{
  "encoder_arch": "vit",
  "model": "image captioner",
  "dataset": "regions of photos with short descriptions (Visual Genome)",
  "train_examples": 101725,
  "image_size": 48,
  "crop_scale_min": 0.5,
  "horizontal_flip": true,
  "cutout": 0.4,
  "tokenizer": "word",
  "vocab_size": 6471,
  "encoder_norm": "layernorm",
  "encoder_norm_position": "pre",
  "encoder_activation": "gelu",
  "encoder_mlp_ratio": 3,
  "encoder_head_dim": 32,
  "encoder_fused_qkv": false,
  "encoder_bias": "all",
  "encoder_qk_norm": true,
  "encoder_parallel_block": false,
  "encoder_inner_norm": false,
  "encoder_drop_path": 0.1,
  "encoder_patch_size": [4, 4],
  "encoder_conv_stem": true,
  "encoder_layers": 14,
  "encoder_width": 160,
  "encoder_positions": "sincos",
  "fusion": "prefix",
  "decoder_width": 128,
  "decoder_layers": 6,
  "decoder_norm": "rmsnorm",
  "decoder_norm_position": "sandwich",
  "decoder_activation": "swiglu",
  "decoder_mlp_ratio": 4,
  "decoder_head_dim": 16,
  "decoder_fused_qkv": true,
  "decoder_bias": "all",
  "decoder_qk_norm": false,
  "decoder_parallel_block": false,
  "decoder_inner_norm": false,
  "decoder_drop_path": 0.15,
  "decoder_positions": "learned",
  "decoder_prefix_bidirectional": true,
  "decoder_connector": "mlp",
  "decoder_tie_embeddings": false,
  "init": "xavier_uniform",
  "residual_init": "none",
  "optimizer": "soap",
  "beta2": 0.95,
  "learning_rate": 0.0023,
  "beta1": 0.9,
  "shampoo_beta": 0.95,
  "eps": 1e-08,
  "precondition_frequency": 50,
  "max_precond_dim": 1024,
  "one_sided": false,
  "adamw_lr_other_params": 0.00095,
  "max_grad_norm": 1.0,
  "max_steps": 22900,
  "batch_size": 64,
  "epochs": 14.4,
  "lr_schedule": "wsd",
  "decay_fraction": 0.2,
  "final_lr_fraction": 0.05,
  "warmup_steps": 450,
  "weight_decay": 0.1,
  "adamw_weight_decay_other_params": 0
}
Rows from block 4 of the image encoder of a small image captioner, named by matrix and row number. Rows with one number belong to one neuron. Each number is 500 + 25 x the weight over its row's rms, rounded and kept within 0 to 999. All counts start at 0. Numbers have three digits each.
After each neuron's rows are labels from the 100 images, of 14976, where the neuron reaches its highest value: "strongest on" is what is common among them; "place" is the part of the image that holds the peak. Only what is clearly more common there than usual is listed. The data: regions of photos with short descriptions (Visual Genome).
# fc1: MLP up (encoder.blocks.4.mlp.fc1.weight, 480x160), inputs 0-79
# fc2: MLP down (encoder.blocks.4.mlp.fc2.weight, 160x480, transposed), outputs 0-79

fc1.81:447500498450485505523470488498514487536499469485527483490492488478525537485499463537490512455485541502460553501455487484511525495524484449510502542484514495540486471543488444486508482539470476550515452493535474497502482525511511482473510490
fc2.81:502507498453519549507542528524478479473524471506512495476486540473485502517487471488502456522542495512518493522529476505551514497548440503527533495527596489527456492474504462496503497483510477513496529489488520536503505510507501530485528519
strongest on: text has "red"
place: bottom centre

fc1.159:511469510500523489531545554497453489544498536488447528540464489511520464518499507528519504510540498480487469491499463521457510487460499460502488495474483485483504469517500541515446498484464516507516494560489497495444502486521546475509474498
fc2.159:481490489481490523509513474485496517491549481482487494509526485506468485516484513519549487513476477506521467531485478496492522518480532440495492446429488499508502462483481502486504498525545513499486498529482468506512503481490518489510516475
strongest on: text has "shirt"
place: bottom left

fc1.72:500494474471516523483486486521515502495481502466487504473460514464502504506525521524511547493474510555511489531482531562507451500442512490458469560525473463470586489498482499511484491506479506448535538479507450525489481506515495467468502484
fc2.72:514542475519501497512501521527513473477520474517523471480478506488490510534502546515489501539471521505540522472505456488480530485492461497506513433519455492490513456496514502509511478506515520538499528544512495499476510533528519511485540541
strongest on: text has "red"
place: centre

fc1.136:499496461481511508485493510430475525483505501500526517494493492487490508515484532481519468498497514518492489507508483495465505507521508538474479505527495470504512476509488566520475466492502506458490469464552493477525522496493511476518526501
fc2.136:487519452502473506488489505516519475518470487488472496503497478512510461519548482536533505499526491469525473521490522495477467491499495520500516488499429491495483500482490453510498501515508473512518458457518515526494485534501532487448453480
strongest on: text has "man"; text has "wearing"
place: centre

fc1.112:503521493481537521502535518503483514500508497475510516472547523515473506535516469521526492473450496458497487497498457489470523490519496550497510506468530464468524488513528515486475514498502520464502473492503443518533517535462523492517508446
fc2.112:492488484467489537492491515449498533444466489524471504496483490527458500506530541489506467492447468484481530499533485459507450487466524493530519497507486517490542506482501507486496478510516463502522503534525441466518514513496484535507519486
strongest on: text has "baseball"
place: top centre

fc1.274:506495498507510501494502508511546511538487453464496528507467519464530497488552477512494525524499469493504499488462491490518552523496485515512509534513504515533507508525523521508504504531479424515525468572448511493501480532476529442478487522
fc2.274:502557497461470502478464528526509485478533498501533482518521521467533495481511502519488464495525451463491505497446499541483540514450476493518502513521526527500511492474513460543522542502515468529511447461465510506522475564504532465466515513
strongest on: text has "sign"; text has "white"; text has "red"
place: centre

fc1.96:510471459513488521463449499477490477521475576521496473484516510557509492523475484532505499486531517498503478489504488488506530507502531488526475473484476535475505446470489496499525508481498497519518514468485487520531504527469510510535477473
fc2.96:496486476513509472469534509436499473539527495516517504501523483510488515499506508474485488551456458538491512521484523523496512485499482495479550532500525492471553485467501530492520542538511516494490530501512457482471487538501508497493506483
strongest on: text has "horse"; text has "brown"
place: centre

fc1.471:519466466481479520499542511467497495510477517499494516463502488454519510502495522495561463511477533472496510489483525504500514534482510562497463507541492449500497503517520492478493460480458485498477441469504530476526511502512554477512526515
fc2.471:531525505508481489512455475460532505520519551495517496477476472506497515495505526519514478482513516507522450528447545504529462502532488476528549507530548492512486524487495498478490504493473469480514491451535559546475451514466467497498518556
strongest on: text has "man"
place: top centre

fc1.109:504474455522517528490515483469507495530501509492530502488472481485521506514553507526548490525520503493501471505485529517510488509466504420489490512509523463481519511541480540482521446523489528487497506481506526535492428488491505502513480528
fc2.109:533492510487484538475518504504512507504514488524461470482478476534498524495501481488492503514483460520476462501502490527488472474493499523531511497459489457489501521518490511514490493497509510453532481487489468503486481518515512496483513534
strongest on: text has "red"
place: centre; bottom centre

fc1.475:469469528461485539511524542523537509548524506472508478495478450508498523488444479521505487504489495479565480558520524470500495484532478524487480476472491504488493522485459507512512489526495505508512481448486508497464507527539509496496545526
fc2.475:491482522549515482535554486504497519516515497519474479470481498496520472465422513524478489464536528497496519483520467504479517521497525500474500503484517505505492523536530502520486466500547487521490486459475512505496529504500443503452513517
strongest on: text has "toilet"
place: bottom centre; bottom right

fc1.309:454474515521530476503470514504488502527532498518524484462522506440486512489480530495523492461507519475493503410504527521484548477465504499498508527516511483475501514462484507493512527493509534481469472479502522487476523518523509483463465475
fc2.309:497503505477494474501502536470511485497452489490465480511543472516481463501521496505484443497540530487523473454479518476531475560506521499536548491529521531486519493457516480534514551518510467529483488487513507480491492506521475487445520482
strongest on: text has "train"
place: bottom centre; bottom left

fc1.150:518509466506474505489477491545520469545529464522509513479514510504526492479488525492452461462526478488530510472505480529481504503467469536520525503520475506505494496545493507535504503467456509524524481494473504489511487501509460518576523495
fc2.150:492521513478447516515477472480489551488507509521522477515513496470539501506526485485512470517511511502510504434501495471530500486527461518547529538536490497534517465505485498530540486486513496507479498498460457491519457505502501514461490525
strongest on: text has "train"; text has "yellow"
place: middle right

fc1.101:488444495469498501529509465490526505558503483486508461486479513497539516463463539482493520503502550511526478466503509482473464484510540489483500471461488496526495478483515468547525467488461497489486489488495539516472463457512513473515464537
fc2.101:516570472513494563440510542511512496493491460480476484474499517469474456525492504500469480502494524499525443490499515496461501489470519507519503518483512500464505494516502505519517504509486522510454523497499545511525491494524493515493531537
strongest on: text has "man"
place: centre

fc1.426:483486514508506497547552497462513521504506497492540547482540495505468474486502483505486501487502513480498525523504463480453520477500536505492473522538497536492524446515443549450541514498505495530492518512498469552491486482532539484486481495
fc2.426:474486508476551457465504503484496535515505493477538526507490443450533484510529531544495518494494485512548493480499509509498514475510510474486515525530493509481521542513529521502558506498482485493502498492492517481489528515469489482518557533
strongest on: text has "shirt"
place: middle left

fc1.40:482497507442512531485497465461493463460531528483516519503471477517476536522558526488468487488491465490534470493480520473503480477500497504512492445531510477478493515514509507491535501507516510444525500500499508459514494521571541467486473455
fc2.40:520499514484516522524536491477480490533496499516525545507458541519464530464544459499461455488470467500433524516470490503480516503495498494509521524515496498481518468504511506519490506527566503488500487506541500447479519470465516477482495506
strongest on: text has "red"
place: bottom centre

fc1.48:525462450485531523499495538497451513496575565466531500491516526493490521455501484510533456527512471480542474483505523454488529483496498511493504488515504526509478512512476514501499468492497503511487498461517458498499508524452531489496532506
fc2.48:529505501547517503491476528490508514522521505546491482506511515523419514505549485458504456500474483511516483491507536475544527501512533578495523468511497519479504478487506505528492490533522518512447489462485490495529502501465526482515490490
strongest on: text has "building"
place: centre

fc1.227:487468467484523547536524531506495498517488507521489491515456527505474477525512496458477497488506475503513496528510518463495461549515487555481485483522503508547502490512517455489516506512516459491526502519490511504473520511532503462480452431
fc2.227:511483525497505496535476477514477502509469537553442478501488467546528515480493480531511475500497517459466506506510523499487469463511535530514496488496525484487552471485493515474503517533551512498478559472466530490519543526512514501501516500
strongest on: text has "broccoli"; text has "green"
place: middle left

fc1.231:471525525529488507506514487489511480514483501498489516504526491524465547466533543550532485484525494491515551531479524452505492511497469484479513506468473522505469494511527469496537450487475463472493488479506463478472527424524476484511486497
fc2.231:480509529481465468501479479492507525470492469507512469501533531489486463457500493517524499498524489509458524510483492508535500525439542531497505526522512476493459493481490476512552496502471491499468497513429455504507517504475488495504461502
strongest on: text has "toilet"; text has "white"
place: centre

fc1.194:550473466466476527482471483525512521517509505486519517555535480518504529489479517503453507508545532489508529489442487498510473496477499488474483521516522465504516497483516511503521479473473452524466504488506521521498517520507522535512538486
fc2.194:540513471485496510503557483467491471482480479439530506480535478475493486512478499482515536501460472484496478510488507492501469490501510452491492481564501499482540499513476514492458454495480467539490539537516494522506514490499462531482514501
strongest on: text has "yellow"
place: bottom centre; centre

fc1.123:458520476530467519517492522511483493528450474463514453484488481500488558533467459504484515546525483549500471452527529498500509469508478526472480496517486514480498473477472506490498505502511521444507455508547503542539530476497502476507454474
fc2.123:481498497523479525501509478478538483514468520478525467489539532557460520506462522517465492520507519469458474518463528473544496505501440512504491473510494511446498482453500494486560490502534510514531509489522525518525515543525482502494464478
strongest on: text has "train"
place: bottom right; bottom left

fc1.433:463513507473504522511504469501476502494518492486484485512474490472517477547500541474503502498505483505476533546511565495482495440509489472476465523521500508474546505479540488489491521498474416511528466538512496505500509525526469473492491535
fc2.433:523476538471497511485518540489508501520521538490484535494503488554509501443529508501443520498543505503514504497506513484517513523526520485526512485488475492474504508511478487545548526455491489539482474521505482527530506496507507533514530498
strongest on: text has "sign"
place: centre

fc1.43:507486529526483508493522519484513519476491538513521508513481488523525490557449477535485486522528510489521480492474517491500461543503504522471520474469464474498511497486503523532510462479451497478466496503506540567490500518487469480502473500
fc2.43:497491479488485497474500525489513522489490503506485477488474540493500479489466498496522496534537518512522498508467491497538528531502517538475508462517497478512441528502525499550494484526502512458473449462496571507583503465520507500474522516
strongest on: text has "man"; text has "shirt"
place: top centre

fc1.250:474538464479463518532521482533498492502491474464484500506488507506510520486493473506486525515498506513512507415493528515494486497535529505461508483456547506491484508485506534491504574477503500519462511470508524487504523507504490488472527495
fc2.250:466448525538453456455500523497525511496506518447538471499484491466524502494513507515505483516511472493533462465526484483520474452540476516518495499526500501526516506527486507478480551458510504501509497518468554518484523473534478499508488496
strongest on: text has "train"
place: bottom left; bottom right