From a checkpoint of a small image captioner: encoder activation gelu, trained on regions of photos with short descriptions (Visual Genome).
Rows from block 4 of the image encoder of a small image captioner, named by matrix and row number. Rows with one number belong to one neuron. Each number is 128 + 24 x the weight over its row's rms, rounded and kept within 0 to 255. All counts start at 0. After the name is the row's rms in percent of the matrix's.
Before each neuron's rows are labels from the 100 images, of 14976, where the neuron reaches its highest value: "strongest on" is what is common among them; "peak at" is the part of the image that holds the peak. Only what is clearly more common there than usual is listed. The data: regions of photos with short descriptions (Visual Genome).
# fc1: MLP up (encoder.blocks.4.mlp.fc1.weight, 480x160), inputs 0-79
# fc2: MLP down (encoder.blocks.4.mlp.fc2.weight, 160x480, transposed), outputs 0-79

strongest on: text has "blue"
peak at: top centre
fc1.80 104 [145 133 126 100 140 130 117  85 102 104 102 119  94 136  91  82 119 131  96 125 153 143  85 141 118 165 133 176 140 121 133  97 131 107  92 170 114 146 157  71 127 123 121  96 112 122 106 154 140 101 116 148 132 148 119 105 123 125 105 149 140  88 186 165 139 157 160 119  93 104 146 142 144 118 131 115 121 182 153 104]
fc2.80 105 [117 155  93 102 135 142 123 131 111 128 104 118 120 132  69  87 152 130  83 118 120 121 106 144  65 115 117 113 127 130 129 127 116 116 129 101 150 149 153 104  93 132  90 116 136  91 122 133 133 165 104 114 141 138 127 135 175 120 129 108 128 142 114 155  96  79 151 121 112 122 126  91 122 137 121 135 122 154 148  96]

strongest on: text has "man"
peak at: centre
fc1.442 090 [134 156 151 146  90 115 138 155 140 167 124 133 125 112 123 124 129 157  90  91 142 146 156  79 137 127 140 131 120 126 149  96 113 141 117 102 143  85 126 128 164 176 115 174 144 124  93  98  65 146 167 131 145 135 133 129  98 135 160 141 144 124 115 198 141 121 109 113 153 141 145 139 140 134 110 175 131 160 158 134]
fc2.442 099 [118 110 151 112 138 106 137 157 145  58 129 147 127 128 142 148 171 131  92 128 131 162 116 128 111 122 132 111 170 124 142 166 129  69 129  94 139 132 138 155 156 117 136 105 116 146 106 148 146 147 107 122  95 133 164 108 188 175  95 141 129 131 125 122 157 125 120 106 141 147 131 161  94 114 117 121 151 140 116 146]

strongest on: text has "elephant"
peak at: bottom right
fc1.459 103 [128 133 161 146 120 132 107 150 128 103  71 130 125 101 158 123 107 111 133 138  95 117 134 105 140 145 138 146 149 156  97 131 119 145 195  92 109 132 151 127 128 121 124 142 120 111  94  97 127 168 125 138 139 132 124 139  98 146 141 115  66  96 142 146 131 126 156 104 116 134 164 169 165 111 110  79 138 107 143 179]
fc2.459 111 [ 74 144 113 154 123 135 150 154 138 138  81 114  74 124 155  80  96 109 149 141 135 137 107 135  97 155 131 119 101 103 146 136 109  86 137 106 149 179  91 135 125 135 130 116 106 110 134 125 134 147 113 101 121 140 123 101 154 130 125 116 118 137 126 133 129 110  97 165 183 148 150 139 145 134 109  92 111 178 108 120]

strongest on: text has "motorcycle"
peak at: bottom right; bottom centre
fc1.100 107 [130 128 135 144 121 131 176 133 128 160 111  68 141 174 150 134 106 134 114 108 106 161 128 148 147 102 133 142 127  95 111 136 118 146 114  99 117 101 101 160 134 150 136 109 114 134  98  88 136 116 130 101  92  96  82 149 147 118 106 153 139 148 147 108 165 183 133 190 164 156 101 149 143 125 166 136 154  99  93 125]
fc2.100 105 [131  93 114 119  92 127 121 128 116 115 163  58 122 159 165 141 139 139 108 104  96 133 177 119 135 135  99 135 127 139  87 104 119 174 128 132 118 138 122 114 125 143 113 137 164 135  96 111 114 121 133 120 134 135 144 156 128 153 158 145  79 121 147 146 137 127 101 102 154 125  88 130 138 161 166 162 126 174 158  91]

strongest on: text has "sky"
peak at: top centre
fc1.178 100 [146 121 148 144 124 105 151  98  90 164 120 110 118 142 151 140 105 132 125 142 152 125  88  92 143 133  66 118 130 133 150 158  95 100 102  88 126  82 137 151 127 137 124 142 147 108 130 105 115 159 148 101 135 106 132 101 140 144 131 126 127  96 131 143 167 141 168 136 117 124 126 151 165 147 125 171 158 140 159 114]
fc2.178 105 [164 157 153 168 143 133 182 141 109 170 125 139 153 144 100  83 153 113 108 123 132 142 148 113 130 140 114 135  83  91 103 143 175 123 119 121 120 125 151 162 131 173 100 120 121 168 109 132 112 107 131  51 188 145  96 113 132 120 113 149 154 144 162 134 131 138 106 111 110 105  83 123 117 148 146  86 136 128  78 140]

strongest on: text has "man"
peak at: bottom centre
fc1.407 113 [130  94 103 117 120 139 130  98 150  84  93 134 133 129 192 124 122 199 131 146 110 102 117 132 113 107 113 183 152 124 145 128  97 150 111 100 134 138 113 159 154 113 172 101  87 119 125 127 119 119 137 162 105 149  97 179 111 147 128 145 156 149 152 136 125 114 112 169 135  91 131 122 136 167 119 111 100 114 150 143]
fc2.407 117 [128 126 122 119 121 124 125 141 130 128  86 102 133 149 148 136 125 163 127 120 154 125 128 109 101 139 117 158 176 138 175 160 100  88  89 149 125 161 150 142 143 124 179 161 132 125 107  97 119 116 124 121 165 147  89 164  63 146 143 135 144 118 153 144 143 138  99 110 124  85 115 165 162 112 135 132  82 138 145 142]

strongest on: text has "man"
peak at: bottom centre
fc1.332 108 [132 116 125 114 103 120  99 127 144 113 122 109 118 132 149 110 140 127 149 124 176 142 174 118  78 125 103 151 144 112 107 135 122 133 159 121 123 133  71 145 105 165 138 137 129 161 132 164 121 128 114 140  92 116 160 117  99  95 113 149 108 166 149 106 141 166 122 133 163  64 138 147 163 122 143 141 150 121 110 114]
fc2.332 108 [120 126 119 122 137 141 114 155 129 120  89  96 109 131 140 133 141 127 146 127 124  87 129 118 126 119 136 142 148 133 136  89 173  88 157 109 182 148  92 130 139 130 153 166 167 123 139  91 164 118 122 114 108 133 177 107 110 112 135 158  74 145 148 123 165 132 111 146 106 144 126 137 138 117 115  96 145  83 173 143]

strongest on: text has "sign"
peak at: centre
fc1.298 092 [153 129 147 115 146  90 125  83 183 183  80 105 144  92 121 165 125 153 141 113 112 105 127 174 152 142 118 128 105  87 153 122 145 117 135 144 127 112 125  86 127 170 117 106 122 109 124 103 159 153  99  91 155 147 146 163 117 124 153 129 153 128 134  90 150 155 107 132  99 139 140  92 159 137 126 132 160  96 132 117]
fc2.298 090 [122 149 105 128 171 152  95 128 100 118 142 152  76 135 140 133 124 117 156 116 113  95 129 164 123 162 109 105 124 126 152 112 147  86 101 159 114 153 103  99 117  87 124 149 113 102 118 120 155 134 115 145 117 115 101 128 140 114 115 114 124 151 111 160  86 166 119 144 150 128 108 146 115 119 111  83 113 116 114 139]

strongest on: text has "bus"
peak at: bottom right; bottom left
fc1.185 109 [148 121 126  84 109 102 109 100 152 129 183  96 163 136 160 156 132 181 107 130 134 122 136 165 120  97  97 114 120  90 106 160 161 117 109 134 147  98 152 151  77 147 146 159  70 135 139 113 142 106 131 126 137 138 182 136 119 151 118 121 134 126  79 130 151 166 131 123  97 102 108 140 134 110 113 115  66 114 101 123]
fc2.185 099 [142 155 139 137 109 151 160 111 117 128 105  98 123 129 141 118 106 153 117 146 127 116 135  89 118 142 153  95 134 113 143  97 116 116 126 151 100 147 205 120 138 157  83 134 162 118 123 118 146 100 119 136 121 126 123 159 129 113 161 120 134 129  69 104 113 106 135 133 171 148 150 128 139 121 118 142 108 124 148 150]

strongest on: text has "man"
peak at: middle right
fc1.87 107 [125 100 119  96 129 130 140 121 153 159 123 121 123 136 113 121  98 119 160 129 137 163  95 153 112 128 106 163  86 157 158 113 134 120  62 116 123 107 125  82 134 126 156 128  87 143 113 130 145  99 174 163 159  87  83 112 162 105  94 142 130 108 132 111 156 153 137  70 141 111 105 173 104 123 132  85 141 136 127 150]
fc2.87 096 [135 143 109 102 131 113 136 135 159 155  83 104 155 157 120 164  86 129 137 130 146  78  95 150  81 118 161 122 105 118  89 139 160 118 113 132 141 115 129 115 126 136 130 132 114  76 119 128 113  65 123 136 107 153 127 110  98 143 156  70  94 113 124 125 151 115  79 118 132 129  70 127 107 153 135 127 106 117 153 149]

strongest on: text has "sign"
peak at: centre
fc1.397 097 [155 126 145 124 103 142 132 135 163 156 128 102 134 106 146 185 101 160  89  91 157 130 133 132 113 136 165 110  92  84 144 105 159  67 121 129 139 109 133  91 126 104 146 138  89 129 102 116 150 150  83 131 117 121 125  83 102 122 107 169 115 135 108 144 146  94 134 134  90 137 168  94 138 165 115 131 103 150 148 138]
fc2.397 096 [129  79 148 127  79 120 167 121 143 138 119 125 133 186 114 146  90 122 109  86 133 120 100 137 114 128 126 131 120 117  77 174 100 122  88 105  89 117 131 111 110 177  74 125  91 151 144 140 134 133 122 146 123 156 169 164 104  93 135 146 161 140 103 142 162 125 135 125 132 116 110 119 126 115 130 139 132 132  86 154]

strongest on: text has "water"
peak at: bottom right
fc1.423 129 [171 131 114 144 112  87 116 117 152 133 131 143 153 147 108 157 148 124 108 106 174 150 156 122 166 132 125 133 154 153 102 147 133 131  95 171 140  98 129 163 118 100 131 134 137 110 113 140 127 115 110 145 142 153 160 134 100 103 119 100 113 143 118 113 119 116 139 143 149  82 141 137 146 100  75 129  82  96 112 140]
fc2.423 118 [151 111  66 124 109 140 168 102 126 114 156 117 144 114 133 167 166 127 151 111 164  85 120 166 152 136 161 138 173 112 113 135 141 113 108 162 145 126 168 148 150 103 128 102 118 126 125  75 120  66 103 124 103 138 173 105  81 176 132 179 108 131 119 155 101 118  90 127 119  99 164 113 143 109 100 159 108 114 111 142]

strongest on: text has "giraffe"
peak at: bottom centre
fc1.212 111 [ 93 177 136 102 149 162 131 143 124 133  85 149 128 163 121 145 156 125 112 135 116 152 167 110 156  95 143 150 164 148 142 164 153 120 148 142 195 122 126 118 131 155  66 131 115 124 139 143 138 136 115  91 125 164 109 158 119  69 153 106 148 166 158 100 156 140 130 118 140 158 117 167 142 110 164 109 151 122 143 104]
fc2.212 113 [ 74 133 156 102 144 119 127 114 144 117 133 122 162 110 129  96 143 129 105 156 181 139 144 118 128 116  98 132 105 196  99 135 134 146 100 108 139 131 152  84 116 153  90 131 117 115 154 150 139 121  86  99 154 140 129 159  99 123 194 121 109 134 126 116 117  88  77 119 138 129  99 126 115 121 147 109 168  88 153 145]

strongest on: text has "baseball"
peak at: bottom right; bottom left
fc1.244 105 [138 117 108  82 157 171 152 129 151 144 131 123 129 132 146 134 125 145 120 132 103 163 134 148 111 148  91 158 131 111 117 131 108 101 127 128 168 125 107 128  81 171 149 105  97 119 122 173 137 124 144 129 127 105 147 121 106 120 114 128 118 102 112 160  92 101 117 163 155  68 150 147 153 138 123 135 136  72 138 161]
fc2.244 108 [126 125 127 101 142 161 164 127 122 100 120 147 148 110 141 129 106 119 145 101 141 125 117 112 144 172 138 204 147 136 156 110 130 200 124 138 140 146 129 121  81 155 148 160 140 152 148 160 137 168 150 125 112 118 108 110 106 126 152 104 133 145 121  94 121 111 109 156 109  57 127 136 115 134 109 128 139 110 174 118]

strongest on: text has "bus"; text has "red"; text has "train"
peak at: middle left; middle right
fc1.151 142 [ 92 121 159 172 197 128 117  99 151 131 126 138 133  94 148  96 153 132 126 105 151 166 134 128 113 133 147 109 144  81 134 165 125 156 132 157 115 120 155 153 150 133 108 102 144 134 104 123 107 165 126 130 141 104 112 114 114 102 156  94 109 103 126 110 116 145 149 122 116  98 164  94 128 123 138 116 127 106 163 116]
fc2.151 133 [ 83 125 107 139 131 121 167 108 147 149 132 149 144 152 142  92 149 135  62 117 121 140 102 110  92 116 125 116 150 130 126 165 105 145 107 145 108 101 140 145 163  95 116  73 123 153 121 147 147 130 112 135 108 138 122 132 135  89 183 163 118  94  96  75 137 101 166 133 155 114 162 172 111 109 117 141 119 155 137 104]

strongest on: text has "sign"
peak at: centre
fc1.160 092 [124  71 150  88 114 117 111 123 130 177 192 114 117 126 141 155 113 151 147  81 139 139 149 151 142 131 155 123 163  80 112 129 164 125 153 145 160 154 146 106 109 112 144 124  94 154 127 155 147 149 105 124 139 118 164 113 158 152 123 120 179 142 101 121  95 134  88  93 119 167 148  82 123 126  83 145 136 177 154 106]
fc2.160 088 [178 137 118 143  78 127 136 150 114 114 149 118 122 144 141 114 159 129 101 143 101  84 108 163 113 180 136 192  81  83 182 147 119  99 111 122 157 129 105  98  92 148 166  88 159 106 138 150 127 117 120 126 146 127 142 157 155 119 137 145 182 103  99 144 131 148 139  96 151 150 109 130 124 120 153 111 134 120 119 134]

strongest on: text has "pizza"
peak at: centre
fc1.89 090 [121 134 105 165 121 133 166 161 133  75 141 115 163 125 131 161 113 146  95 155 117 104 128 139 138 150 158 128 139  92 115 105 155 117 137 153 147 163 136 134 129 151 127 159 177 146 112 118 151 138 158 151  94 156 164 117 138 113 166  87 118 169 146 147 110 126 152 136 158 149 149 107 139 141  85 111  93 115 143 133]
fc2.89 092 [ 66 143 142 180 149 167 133 119 168 113 137 143 147 160 140 116 123 170 130 119 170 134 144 111 157 114 126 128 149 125 149  76  98 106 131 123  84 150 125  97 125 102 138 150 143  97  94 111  88 117 146 137 136 109 166 140 158 131 132 136 119 150 159 170 107 121 135 151 146 120 126 122 129 134 129  91 139  99 171 120]

strongest on: text has "tree"
peak at: centre
fc1.158 114 [143  94 133 105 144 120 113 121  90 126 171 136 126 133 130 109 131 167 146 108 135 119 124 126  72 101 124  90 150 103 129 112 151 130 134  99 149  80 153 145 133 138 130 138 124 103 122 111 146 139 141  84 141 172 154 102 112 124 129 110 112 107 130  80 130 102 110  82  84 159 103 143 143 137 100 143 205 155 116 117]
fc2.158 112 [145 142 129 124 128 142  79 100 119 122 151 112 133 126 142 107 120 136 158 138 118  71 156 115 139 132 120 127 150 132 167  89 107 119 131 109 175  88 166 136 118  97 106 158 123 162 108 137 130 120 144 108 102 167 131  88 145 184 137 149  81 124 116 117 123  79 102 114 139 160 109 162 131 140 105 101  98 109 159 107]

strongest on: text has "man"
peak at: bottom centre; centre
fc1.16 106 [102  89 103 101 102 148 131 118  97  98 133 134 177 132 115 147  91  83 121 131  83  87 110 126 120  78 114 137 119 138 157 120 126 127 118 102 143 108 101 125 174  97 160 145 122 131 114  97 122 123 110 107 112 145 119 113 131 110 154 121 103 150 120 109 125  73 121 148 162 109 186 117 133 156 145 123 148 118 191 115]
fc2.16 101 [ 96 133 126 108 144 171  84 105 105 111 125 104 156 159 107 109 145  84 130 139 118 146 164 139 133 151 103 103 110 109 120  71 161 119  99 147 104 125 134 149 113 118 119 130 125 131 127 128 133  49 134 135  74 132 126 152 102 134 115 109  82 129 136 119  84 141 154  96 152 141 154 131 142 146 126 110 121 117 106 129]

strongest on: text has "blue"
peak at: centre
fc1.353 113 [137 117 116 122 149 175 144 174  85 122 139 140 140 179 164 162 140 164 123 130 148 119 123 135 143 168 141 107 125  94 137  94 136 111 128 126 153 121 174 141 144 155 110 127 171 185  99 150 120 131  94 106 117 116 138 127 169 107 123 128 122 116 138  91 129 123 123  97 119 125  95 128  94 116 116 140 134 114 116 130]
fc2.353 101 [117 122 137 139 118 159 146 150 173 161 128 115 149 101 124 110 115 117 138 105 128 163 178 150 118 110 119 122 142 123 167 143 126 135 118 117 141 136 124 120 144 120  85 121 160 121 171 136  92 156 121  89 108 137 155 191 104 166 154 101 134 140 113 150 106 134 135 155 129 154  79 122 104 179 110 117 124 144 152 115]

strongest on: text has "motorcycle"
peak at: bottom centre
fc1.466 108 [116 108 137 117 126  88 125 146  96 108 148 108 128 164 176 124 134 105 123 128 153 118 132 115 138 137 144 176 129  99 110 106 110 119  98 110  81 137 128 120 142 145 166 114 107 150  67 145 129  60 111 105 100 118 141 142 129  86 115 192 116 152 160 110 122 125 136 129 113 143 165 179 165 171 177 167 118 145 126 116]
fc2.466 104 [113 128 133 110 122 105 127 101 152 157 167  93 144 118 104 132 146 140 113 156  98 120 182  97 110 131  95 119 101 118 102 134 131 166 145 129 110 111 104 176 147 120 112 124 117 129  95 101 140 115 127 122 125  96 155 149 130 130 122  78  60 207 131 126 109 124 125 120 161 157 131 149 119  98 171 104 157 136 193 120]

strongest on: text has "green"
peak at: centre
fc1.44 115 [131 115 131 119 160 156 122 162  87 147 169  82 129 121 139 131 159 144 126 118 121 130 145 128  96 125 144 108 120 145 121 167 116 100 144 158 118 109 170 107 125  70 112 140 103 140 150 121  84 148 109 109 104 121 188 170 108 138 127 101  89 156 114  89 144 143 121  95  79 112  91  80  95 130 132 118 135 138 117 103]
fc2.44 106 [139 134 134 137 165 143 132 109  86 158 136 112 113 132 165 128 155 124 132 134  98 126  97 127 157  98 170 188 112 171 101 153 131 125 154 108 134 114 141 119 115 127  88  74 129 111 130 139  93 154 142 124 128 112 101 136 102 137 113 133 123 137 125 144  91  96 148 129  80 131  95  99  99 144 136 102 121  98 134  95]

strongest on: text has "sign"
peak at: centre
fc1.172 084 [103  85 142 102  90 138 121 136 120 143 124 146 138 182  94 122 124 140 120 160 142 120 144 164 131 137 109 135 124 137  93 150 147  91 139 128 131 122 122 118 124 173 149 176 112 132 132 147 152 140 143 165 129 136 143 126 127  76  88 156 151 129 126 103 111 166 107  96 139 153 164 131 130 141 125 119 131 162 135 107]
fc2.172 086 [106 149 130  69 118 140 118 124  85 146 157 114 128 111  76 110 152  79 172 138 115 143 106 136 132 150 112 140 127 168 142 124 129 135 114 121 113 125 126 144 116 154 114  99  79 128 166 144 120 147 120 171 121 135 132 140 129 149 151 142 136  90 127 145 136 167 120 117 126 160 152 125  96 100 156 126 145 208 109  97]

strongest on: text has "water"
peak at: bottom centre
fc1.317 113 [155  85  96 114  68 103 134 133 141 114 127 132 145 137 108 144 122  95 119 122 143 153 144 120 139 133  93 125 146 122 130 145  97 131  97 131 127 121 125 133  82 125 140 126 120  83 164 124 182 149 111 151  79 147 174 132 105  84 103 152 134 122 159 149 119  80 130 140 136 113 111 138 134  95  60 122  99 103 152 172]
fc2.317 109 [115  96 150 119 126 120 112 129 135 137 143 138  82 107 119 116 155 108 112 112 165 119 119 169 168 137  67 145 143 161 139 142  87 112 101 145 131 128 134 130 101 143 117 148 104 111 155 150 134 108 133 155  81 120 119 110  95 130 115 142 105 125 125 127  99  93 150  96 139  90 143 166 141 106 108 161 130 118 142 103]

strongest on: text has "clock"
peak at: centre
fc1.31 121 [125  89 106 116 190 128 184 158 117 133 152 135  88 119 136 119 123 141 117 175 131  92 124 134 118 180 142 141 172 111 108 105 123 130 149 122 134  89 129 115 144 121 135 121 130  96  99 140 100 122 143  86 126 148 141 139 148 135 107 143 105  91 111 108 132 106 109  96 141 141  87 126 177 163 123 111 115 103 111 115]
fc2.31 113 [ 83 106 126 130 150  65 150 129  84 114 172 133 122 120 119 102 120  82 107 188 170  81 146 134 121 132 123 158 142 137 147  71 114 133 160 140 127 110 138 123 139 132 153 112 137 115 106 114 131 114 143 114 135 163 127  90 101 137 134 153 120 115 104 102 124 117 129 118 109 128 134 112 135 176 146  73 114 121 101  99]